{"targets": ["voice"], "norm": "layernorm", "norm_position": "pre", "hidden_act": "swiglu", "mlp_ratio": 2.67, "beta2": 0.95, "cautious_weight_decay": true, "batch_size": 256, "warmup_steps": 560}
Rows from block 4, named by matrix and row number. Rows with one number belong to one neuron. Each number is 200 + 30 x the weight over its row's rms, rounded and kept within 0 to 999. All counts start at 0. After the name is the row's rms in percent of the matrix's.
# gate: MLP gate (model.blocks.4.mlp.gate.weight, 672x256), inputs 128-255
# fc1: MLP up (model.blocks.4.mlp.fc1.weight, 672x256), inputs 128-255
# fc2: MLP down (model.blocks.4.mlp.fc2.weight, 256x672, transposed), outputs 128-255
gate.9,479,200,200,200,200,200,200,200,200,200,200,200,200,200,200,200,200,200,188,464,246,137,200,200,200,200,200,200,200,200,200,200,200,200,200,200,0,200,200,200,200,200,200,200,200,200,217,200,200,200,200,200,200,200,200,200,200,200,200,200,200,200,200,200,200,200,200,200,200,200,200,200,200,200,200,200,200,200,200,200,200,200,200,200,200,200,200,190,200,200,200,200,200,200,200,200,200,200,200,200,200,200,200,200,200,200,200,200,200,200,200,200,200,200,200,200,200,200,200,200,200,200,200,200,200,200,200,200,200
fc1.9,239,202,202,214,218,26,205,150,201,195,208,186,196,197,192,200,203,234,199,189,181,202,135,180,202,222,194,199,180,177,200,202,282,198,202,212,219,198,214,192,200,193,190,197,211,200,219,198,196,211,81,202,179,190,201,201,213,192,234,200,203,198,179,197,217,160,190,202,197,196,188,207,190,158,178,200,186,212,196,169,224,167,202,216,222,130,206,287,194,204,165,195,152,187,213,195,210,186,195,206,196,200,196,192,188,207,281,201,225,200,198,198,177,147,219,211,222,208,201,208,257,217,175,227,182,172,196,196,201
fc2.9,166,199,197,225,179,189,165,239,160,210,243,171,154,197,259,79,219,202,206,172,202,204,151,227,192,218,214,228,162,196,291,212,206,242,229,180,219,212,200,207,205,211,227,237,156,211,208,217,193,267,190,204,196,217,215,222,327,171,208,191,213,201,198,155,199,195,190,168,161,184,169,198,200,183,95,206,188,209,188,230,200,190,200,234,209,194,214,169,206,223,204,188,175,198,327,247,201,202,212,190,176,191,286,204,206,243,211,202,201,186,202,204,165,145,177,217,204,202,206,203,200,201,209,201,199,202,166,168,172
gate.18,471,200,200,200,200,200,200,200,200,200,200,200,200,200,200,200,200,200,144,442,288,153,200,200,200,200,200,200,200,200,200,200,200,200,200,200,0,200,200,200,200,200,200,200,200,200,239,176,200,200,200,200,200,200,200,200,199,200,200,200,200,200,200,200,200,200,200,200,201,200,200,200,200,200,200,200,200,202,200,200,200,200,200,198,200,201,200,178,200,200,200,200,200,200,200,200,200,200,200,200,200,200,200,200,200,200,200,200,200,200,200,200,200,200,200,200,200,200,200,200,200,200,210,200,200,195,200,200,200
fc1.18,385,194,177,167,196,233,193,224,193,210,200,235,162,196,242,158,210,238,199,248,244,181,240,187,198,179,211,189,214,210,214,188,244,213,203,187,116,196,144,205,200,222,214,206,172,202,200,198,203,167,324,184,203,218,219,197,213,202,188,198,122,206,225,170,204,252,212,201,218,195,204,195,190,195,179,227,187,193,214,201,193,218,210,169,163,212,142,126,105,201,224,197,200,189,162,174,186,219,184,185,195,206,185,222,173,190,270,179,184,184,239,217,231,105,155,163,179,154,190,187,162,251,247,143,190,236,178,181,190
fc2.18,591,222,211,180,197,186,208,172,206,185,195,191,223,191,154,208,194,191,204,208,192,180,212,197,204,184,195,199,240,204,191,193,192,177,208,226,199,189,200,203,200,153,193,178,220,197,0,194,203,185,204,202,194,197,152,197,188,195,204,201,200,183,174,235,201,229,210,215,201,243,216,199,199,200,229,202,218,189,204,182,207,192,195,197,192,201,189,255,199,195,170,226,200,199,194,182,197,195,205,234,239,205,194,195,193,177,256,194,203,219,193,193,217,193,216,182,197,201,193,196,205,197,200,213,197,184,227,231,211
gate.92,470,200,200,200,200,200,200,200,200,200,200,200,200,200,200,200,200,200,200,447,249,142,200,200,200,200,200,200,200,200,200,200,200,200,200,200,0,200,200,200,200,200,200,200,200,200,205,195,200,200,200,200,200,200,200,200,200,200,200,200,200,200,200,200,200,200,200,200,200,200,200,200,200,200,200,200,200,200,200,200,200,200,200,200,200,200,200,197,200,200,200,200,200,200,200,200,200,200,200,200,200,200,200,200,200,200,200,200,200,200,200,200,200,200,200,200,200,200,200,200,200,200,200,200,200,200,200,200,200
fc1.92,395,204,208,216,210,115,207,179,197,197,203,192,200,200,195,65,206,233,198,199,192,199,167,183,200,191,197,185,189,194,201,193,251,200,194,211,210,187,203,189,200,190,199,199,205,203,244,162,198,204,134,200,190,202,203,195,219,199,233,202,208,200,198,190,214,181,196,199,204,197,190,210,198,184,190,197,195,209,198,196,208,187,204,202,215,161,196,222,185,203,187,195,174,193,198,194,211,0,164,204,202,199,180,195,194,205,243,203,239,201,201,196,187,178,206,281,220,203,205,201,246,219,185,209,182,198,200,203,195
fc2.92,233,200,198,219,125,187,168,220,173,204,229,195,176,213,246,146,20,206,198,180,208,203,161,207,199,217,206,237,171,198,314,207,207,216,219,192,215,209,199,206,205,207,386,218,169,203,206,185,199,240,163,201,178,219,208,202,271,188,201,196,270,197,207,183,200,213,194,187,177,192,130,201,201,191,167,205,194,201,194,224,202,187,202,213,207,196,215,180,204,211,198,187,181,194,276,209,199,199,203,197,183,196,232,207,209,216,209,198,205,198,200,202,178,155,179,254,199,201,208,202,190,201,205,193,207,201,179,179,181
gate.98,468,200,200,200,200,200,200,200,200,200,200,200,200,200,200,200,200,200,195,452,258,149,200,200,200,200,200,200,200,200,200,200,200,200,200,200,0,200,200,200,200,200,200,200,200,200,218,177,200,200,200,200,200,200,200,200,200,200,200,200,200,200,200,200,200,200,200,200,200,200,200,200,200,200,200,200,200,200,200,200,200,200,200,200,200,200,200,195,200,200,200,200,200,200,200,200,200,200,200,200,200,200,200,200,200,200,200,200,200,200,200,200,200,200,200,200,200,200,200,200,200,200,205,200,200,200,200,200,200
fc1.98,177,200,209,240,235,163,228,109,197,195,212,223,189,194,182,191,214,223,213,190,203,200,169,172,222,192,203,190,214,189,194,195,359,196,211,228,217,182,207,200,200,188,184,209,214,218,231,206,201,208,110,190,185,208,200,197,227,199,215,205,212,200,198,184,203,191,206,201,229,189,190,216,195,178,155,203,191,217,200,197,209,186,202,197,199,94,179,220,141,202,194,193,144,165,198,188,228,197,193,204,211,201,141,201,131,209,279,183,222,198,211,196,188,170,204,204,228,197,206,218,261,268,188,202,199,198,194,211,191
fc2.98,133,208,198,200,207,197,183,221,172,198,224,203,165,201,215,156,214,217,160,188,195,199,188,204,201,259,200,213,174,192,308,207,208,247,214,207,217,241,201,228,207,186,189,304,175,210,227,200,197,216,190,198,189,218,191,211,232,198,210,201,210,190,193,189,196,232,199,186,190,197,150,201,194,193,175,208,203,197,173,212,197,0,200,215,199,186,201,202,203,209,199,192,196,170,225,198,191,192,210,193,153,202,181,206,199,206,213,195,195,190,189,197,181,172,188,200,189,205,206,195,167,198,213,179,200,195,184,185,189
gate.116,476,181,200,200,200,200,200,198,200,200,200,200,199,200,200,200,200,200,139,433,301,121,200,200,200,200,200,200,200,200,200,200,200,200,200,195,0,200,200,200,200,200,195,200,200,200,270,182,200,200,200,200,200,200,200,200,200,200,198,200,200,200,200,200,200,200,200,200,207,200,200,194,200,200,200,200,200,213,200,200,200,200,200,191,200,228,200,147,200,200,200,200,200,200,200,200,200,200,200,200,200,200,200,200,200,177,200,200,199,200,200,200,200,200,200,200,200,200,200,200,200,200,223,200,200,200,200,192,200
fc1.116,844,205,211,208,200,179,212,190,213,184,201,179,215,201,181,217,193,192,201,165,186,221,193,202,213,230,197,215,207,129,174,200,191,196,201,200,239,201,229,196,200,170,175,202,201,208,178,207,203,213,152,203,209,195,192,202,196,197,205,203,213,200,176,217,199,156,207,198,199,201,200,203,213,205,205,174,206,191,194,205,192,189,189,207,215,183,294,241,352,202,192,205,206,201,232,212,207,189,393,197,205,196,218,180,204,205,182,202,213,202,198,188,188,356,283,218,221,239,203,193,212,192,189,240,205,184,204,204,201
fc2.116,846,160,189,216,198,226,195,206,216,211,202,213,194,203,224,200,225,241,223,193,205,165,193,192,199,215,207,208,172,184,201,208,210,202,194,180,196,223,199,207,213,214,204,207,195,201,480,217,201,201,203,201,208,185,229,210,196,219,192,202,195,211,206,195,113,186,198,200,209,187,199,207,197,205,198,189,172,221,202,200,195,376,211,196,209,210,201,163,234,205,224,193,202,199,203,199,199,203,198,174,175,201,200,202,205,212,194,204,157,197,208,202,191,202,192,202,197,199,207,216,192,119,216,194,205,203,179,172,205
gate.126,478,199,200,200,200,200,200,200,200,200,200,200,200,200,200,200,200,200,149,453,224,165,200,200,200,200,200,200,200,200,201,200,200,200,200,200,30,200,200,200,200,200,200,200,200,200,254,200,200,200,200,200,200,200,200,200,200,200,189,200,200,200,200,200,200,200,200,200,155,200,200,200,200,200,200,200,200,200,200,200,200,200,200,200,200,200,200,132,200,200,200,200,200,200,200,200,200,200,199,200,200,200,200,200,200,200,200,200,200,200,200,200,200,200,200,200,200,200,200,200,200,200,200,200,200,200,200,200,200
fc1.126,472,202,204,239,198,192,210,196,184,194,175,194,203,190,198,200,188,204,196,196,198,199,202,163,216,181,191,180,213,200,194,194,218,195,201,196,204,201,205,197,200,200,192,186,197,207,223,203,211,189,181,202,203,204,214,199,200,217,201,199,210,198,183,223,197,201,201,201,198,205,201,202,204,200,248,199,201,238,201,250,209,202,206,201,210,205,360,177,201,380,196,200,197,190,201,200,203,204,216,200,199,205,196,200,188,263,199,181,207,200,198,195,196,206,195,201,203,195,292,206,212,197,209,211,216,200,205,203,205
fc2.126,289,198,201,189,196,218,201,188,204,179,202,205,200,187,211,203,205,212,193,199,197,183,202,190,193,220,144,194,195,196,206,205,211,194,204,184,186,232,198,210,209,342,195,204,219,194,206,193,208,201,201,200,202,201,200,217,206,205,201,194,251,198,200,192,201,197,207,202,207,198,189,193,199,209,218,212,203,198,200,348,199,203,206,193,186,224,320,199,201,205,199,183,205,194,185,202,192,201,200,198,197,207,192,200,202,200,213,193,174,212,203,198,191,203,202,203,200,189,311,197,179,198,222,210,199,195,209,10,219
gate.140,470,200,200,200,200,200,200,200,200,200,200,200,200,200,200,200,200,200,197,444,271,157,200,200,200,200,200,200,200,200,200,200,200,200,200,200,0,200,200,200,200,200,200,200,200,200,221,173,200,200,200,200,200,200,200,200,200,200,200,200,200,200,200,200,200,200,200,200,200,200,200,200,200,200,200,200,200,200,200,200,200,200,200,200,200,200,200,178,200,200,200,200,200,200,200,200,200,200,200,200,200,200,200,200,200,200,200,200,200,200,200,200,200,200,200,200,200,200,200,200,200,200,201,200,200,200,200,200,200
fc1.140,351,193,201,218,199,159,197,156,194,194,200,152,244,197,192,223,202,177,184,193,172,204,144,180,192,231,189,189,157,182,198,218,207,177,201,218,211,206,238,193,200,187,198,183,257,200,193,186,196,231,156,206,193,175,181,209,186,168,262,198,211,195,178,207,200,149,192,199,186,198,204,197,200,159,211,195,191,234,190,168,202,145,186,229,241,188,225,283,186,206,144,201,202,186,221,208,216,182,189,239,222,191,199,243,202,218,186,212,218,213,194,198,170,152,213,236,201,217,212,210,251,203,157,257,193,153,215,212,201
fc2.140,297,362,188,230,227,182,181,246,146,220,221,187,159,202,224,138,231,199,178,186,202,199,140,221,144,209,208,200,140,198,243,210,197,254,218,181,240,201,194,198,198,213,215,271,166,225,224,198,179,246,194,207,176,257,217,216,306,177,215,193,235,210,210,137,196,198,184,154,158,181,173,195,205,182,115,198,199,203,163,244,205,220,210,235,219,185,217,147,223,222,205,180,184,197,271,235,212,221,229,188,188,184,241,228,204,245,204,201,209,182,201,212,160,188,181,219,201,218,227,200,203,206,188,194,200,219,176,169,170
gate.225,463,200,200,200,200,200,200,200,200,200,200,200,200,200,200,200,200,200,200,456,259,168,200,200,200,200,200,200,200,200,200,200,200,200,200,200,0,200,200,200,200,200,200,200,200,200,205,200,200,200,200,200,200,200,200,200,200,200,200,200,200,200,200,200,200,200,200,200,200,200,200,200,200,200,200,200,200,200,200,200,200,200,200,200,200,200,200,199,200,200,200,200,200,200,200,200,200,200,200,200,200,200,200,200,200,200,200,200,200,200,200,200,200,200,200,200,200,200,200,200,200,200,200,200,200,200,200,200,200
fc1.225,440,200,195,201,200,168,193,185,195,196,194,191,225,202,186,253,200,186,177,192,185,204,181,237,200,224,156,200,176,192,190,207,198,196,196,203,208,201,229,198,200,197,200,202,250,184,193,195,195,206,198,201,200,178,193,204,182,191,203,196,103,203,201,209,201,182,194,204,172,201,210,187,202,197,219,197,199,215,198,197,202,189,199,212,217,208,215,229,263,201,195,200,210,197,203,208,204,193,506,228,201,191,206,197,212,204,167,222,210,209,196,201,189,193,215,215,200,214,214,216,212,196,170,225,194,181,216,202,211
fc2.225,241,202,196,234,213,203,193,248,173,224,202,184,180,207,218,171,311,188,245,196,208,206,157,205,177,185,201,209,165,193,204,202,189,217,196,180,225,191,199,197,196,217,237,215,179,218,220,206,191,221,206,212,199,214,221,204,246,196,202,194,199,218,205,133,197,197,190,180,167,185,190,185,211,193,148,198,192,202,187,257,182,212,204,226,218,196,231,181,231,206,200,194,197,207,209,232,215,209,477,193,211,183,242,202,205,252,193,206,221,182,200,208,166,201,191,218,205,220,223,205,210,247,195,199,4,222,179,163,168