config.yaml
dataset: "short read English sentences (LibriTTS-R)"
train_examples: 26041
input: "log_mel"
targets: ["voice"]
bias: "all"
parallel_block: false
width: 256
beta1: 0.9
epochs: 111.1
weight_decay: 0.2
Rows from block 10, named by matrix and row number. Rows with one number belong to one attention dimension. Each number is 128 + 24 x the weight over the matrix's rms, rounded and kept within 0 to 255. All counts start at 0. Numbers have three digits each.
# v: attention query, key and value (stacked) (model.blocks.10.attn.qkv.weight, 768x256, the v third), inputs 64-127
# proj: attention output (model.blocks.10.attn.proj.weight, 256x256, transposed), outputs 64-127
v.112:109079126111110128100096133151097148096128072127162122123126155186156074128077116124144128139135108118090092129166103112129128108111125118170114128078121101091122124166137097121106123128211138
v.113:127068135129131128122164131118147138140128129138122127126089144114093149128124137184089128119172133135130167122116150143056127128069131157055123128152138119191051110151185165130126066108116138
v.114:127094138116137128125133138106099131140128119113154113123133167163133128128119148128126128123131052128135135121155120084102117113098119130130075128166128107141135100127177150130129129126139144
v.115:127070132125128128120142140118211138126128132179153119137106133128107138128130156150126128133165136135129147132129125142050124130081102168130095128125141143205131133136155131129084076100135134
v.116:108119117120118128132117137161016140093128120120141159120124158128137074128120117126134128121106129143124087129191116144127127126139129090154165128105049107111192141125124089128135149249142118
v.117:226134138140149128179162127123153131134128158160106119128141125069122203128130143169101128145156162133133165130130156136125122190128058126099127128174147140174131126105131139122147116129129130
v.118:128126134129133128149152135097150091151128133127124128132136124095094148128125130138101128143165126136139183138127149140126124129081116136118116128175132134151129126122124136133139126114057130
v.119:158146106134130128128126126125124123139128143120127102138116086123140132128125135129127128115123142129116124090043134117131128147130132143136160128103116136120128128110117136128139131122127121
v.120:114131117073124128129110153145072101147128094073133134093145098198120099128116062090126128089080128082076090115093158096168126128138129074188128128105121097000115149128154109128161206149115113
v.121:108117130123125128126126139141131147059128121138131129127138155162123113128129121127138128134128121127133126141142102166093135122126127127135123128127051076143129129134134107126120123138131169
v.122:147134127135130128133124110128130128128128131131119155172108103108131132128140127124128128129136119114144112127133126129131125133162128047129130128125139119125127142138062129119152180128184128
v.123:128131106123131128130089134150054124125128095114133127129121121130158099128117050099139128123096112102091102118128102130140127130147140100187140128055119122058128150134122126127116133161126121
v.124:123135127066213128126089168131120029162128084050126122133123087130148126128106131117125128096122108111123115060105145074166112107107128116136129128126127046068081125137130149157154171133124122
v.125:136129143127143128128158113123082132135128231120122126171134126091103150128135128206118128108103165132127142129129135118129179171156135152087094128146135152150136107068118163116151132127166127
v.126:115121144119158128123128145131096123133128130127150130121131156124108130128130138140143128172170124137136140139188108150068142124091120134117097128125129179153126127130142131131089048098133140
v.127:122109138110149128129132168113099132164128130107127101141131128151130129128111118136115128119127129130137132122115131126130131112105144129131119128149126111131142090130142140121133127131131129
v.128:134084061122173128117051138142118126058128057163255124118125162131124119128128125123148128132161107117082131141146115122112121079126121136141130128121124128123127153138131119114084137092128119
v.129:134112133125138128130159106085132141094128145152128091130135150105116139128207129152103128128131142146145153100130122110080128127129125206078124128126150137195130077128132142124102106050113130
v.130:127136122132124128121126127118132154116128126129136126131120117109129130128126119126128128131125123131120126125115121110125148148139129130130132127097129132128126126127128113130122128118128118
v.131:142179129128122128143166111126176149132128146130042123169129129128151200128144126136117128133128125129195065122123128186145159127173132104129163128127139111130134127112125125121168128121141128
v.132:116143128129130128088111167130129000187128121089157162125124126132103145128041127109127128106133124117091134117076217118164120138126129127165087128121127140067117151155123128174133139142074102
proj.112:171198116137124146154145067140156114144139184125101127129119094025085155127176162128119127117124166131176131129073131151125128150129133154112159129162128134168118125123125131113139126128054096
proj.113:131181128132127129128130142127129144127124128117130164129140129127135127128161133078148129134101128127117128131125125119136152083197134131190149127076141152113211136112114123121144165151151111
proj.114:129169103150119132123143127129136137134124172125101145120125129097128157127145109130138127146107187129116127156015137218171142150164138134127159129129104159113131135140101054128133133141126129
proj.115:130187128124134129133155146126105117151125130094080136118128128099115125128150125122135128128115131127122121123114141126168138129146169126160130128125100130076145129079135128125181180148137117
proj.116:136156106151130131140129116102255099129129133126076101129120115110121164128149128129111128126153131120171139127016128116120126128111110149116127128127220129139019121134130144120120098006097128
proj.117:079138128114111127068128155097144094119128084111129129142117128189133092128131103077146128128122096146078123127130099120130129056129196132142126127026129128115133128129140128129124172105126117
proj.118:114127153155125126112131130155069155100125132128144133129127139179147096128143132125131128116098129127058123110148112124139153128168160129121124128093127126113142132127137127130120147147196127
proj.119:114071125128127123121127100128128130102123125130135160123164146154129126127138138128129128173129124126218123133254119126130129105132130087130089129155129123128129137132134127131127124137128138
proj.120:131127125163119126129126111127138163093128170174129131160132159110179129127127207161128127157185129135221129149169108129116128148127107151102142129158102135195128130129042125128114099123155147
proj.121:168168142127132144142129129129126100187141134118113110131128088107113140128183128129107128135112136141129120124103138119133128138127176133137116128132202170127095119122177166127136125124127089
proj.122:099114138123120126124116128131130109101127051131129112094148124135131100128121115136114128122125128129120126117130128124117115121113130145131129128132128128135126107126174143126090120114096127
proj.123:122117136114130133123126118121133120093138127136143097134134129131122127128128168135121127128151124129204129138139124131120107104074119127109127129182107115201128124121124130123132115119123129
proj.124:129130092197035128111128058142129204105127180188127153111128182129149128126126112130129126129153151171130127167134100164121129139128128136114136129120099193163165127138085065112127089128140132
proj.125:112096109120105125128128182079149128121122040127133117092121126146138117128128129034169128151128117127110124126131126127128102075115109123205140128117155127117119156145132117152121129129058146
proj.126:141165124134107135129137096116222127123125137105086123128124119123097134129136129078102129106059153115129119119000141128128128128195147135127166127126130075117124124118129129126136142133124111
proj.127:136127128146111116128133091148128133109126165128132146124129132131130127127145169125135127142118133128134127129134130135150135133156123111126135129136126130129128163163062127130141128159127130
proj.128:115171158152053136150170075124133107174134153073000143130126124084096177129131161128108128111081183129149119127089135128126133168123154144114081128121110128137083117114098126135141129191121129
proj.129:130156127128123117117129148164091122185112142117130166113123110125128128129094128098171129104111129116105131164111152116175130148135133123219134127109127131099121144136130122133128165158132123
proj.130:129132126128115123119128122121127122141125129127111121114124126126091136127121125131128127124125140126127132119128130115127118130129131128125118129125115129125114126124131133127127129128127126
proj.131:129081133097183125107088137129055129128127120132255128102127129131129038128121110127125128130147109128128173129159114090121110118126118127132123128117150144124132125149209127128089079128129127
proj.132:126127095133103129138130125120129230106125127157111130127109131128155119127162131135130127129126124153130114123145057136110131126132130130096171129127103130152127136084118129088131098128202140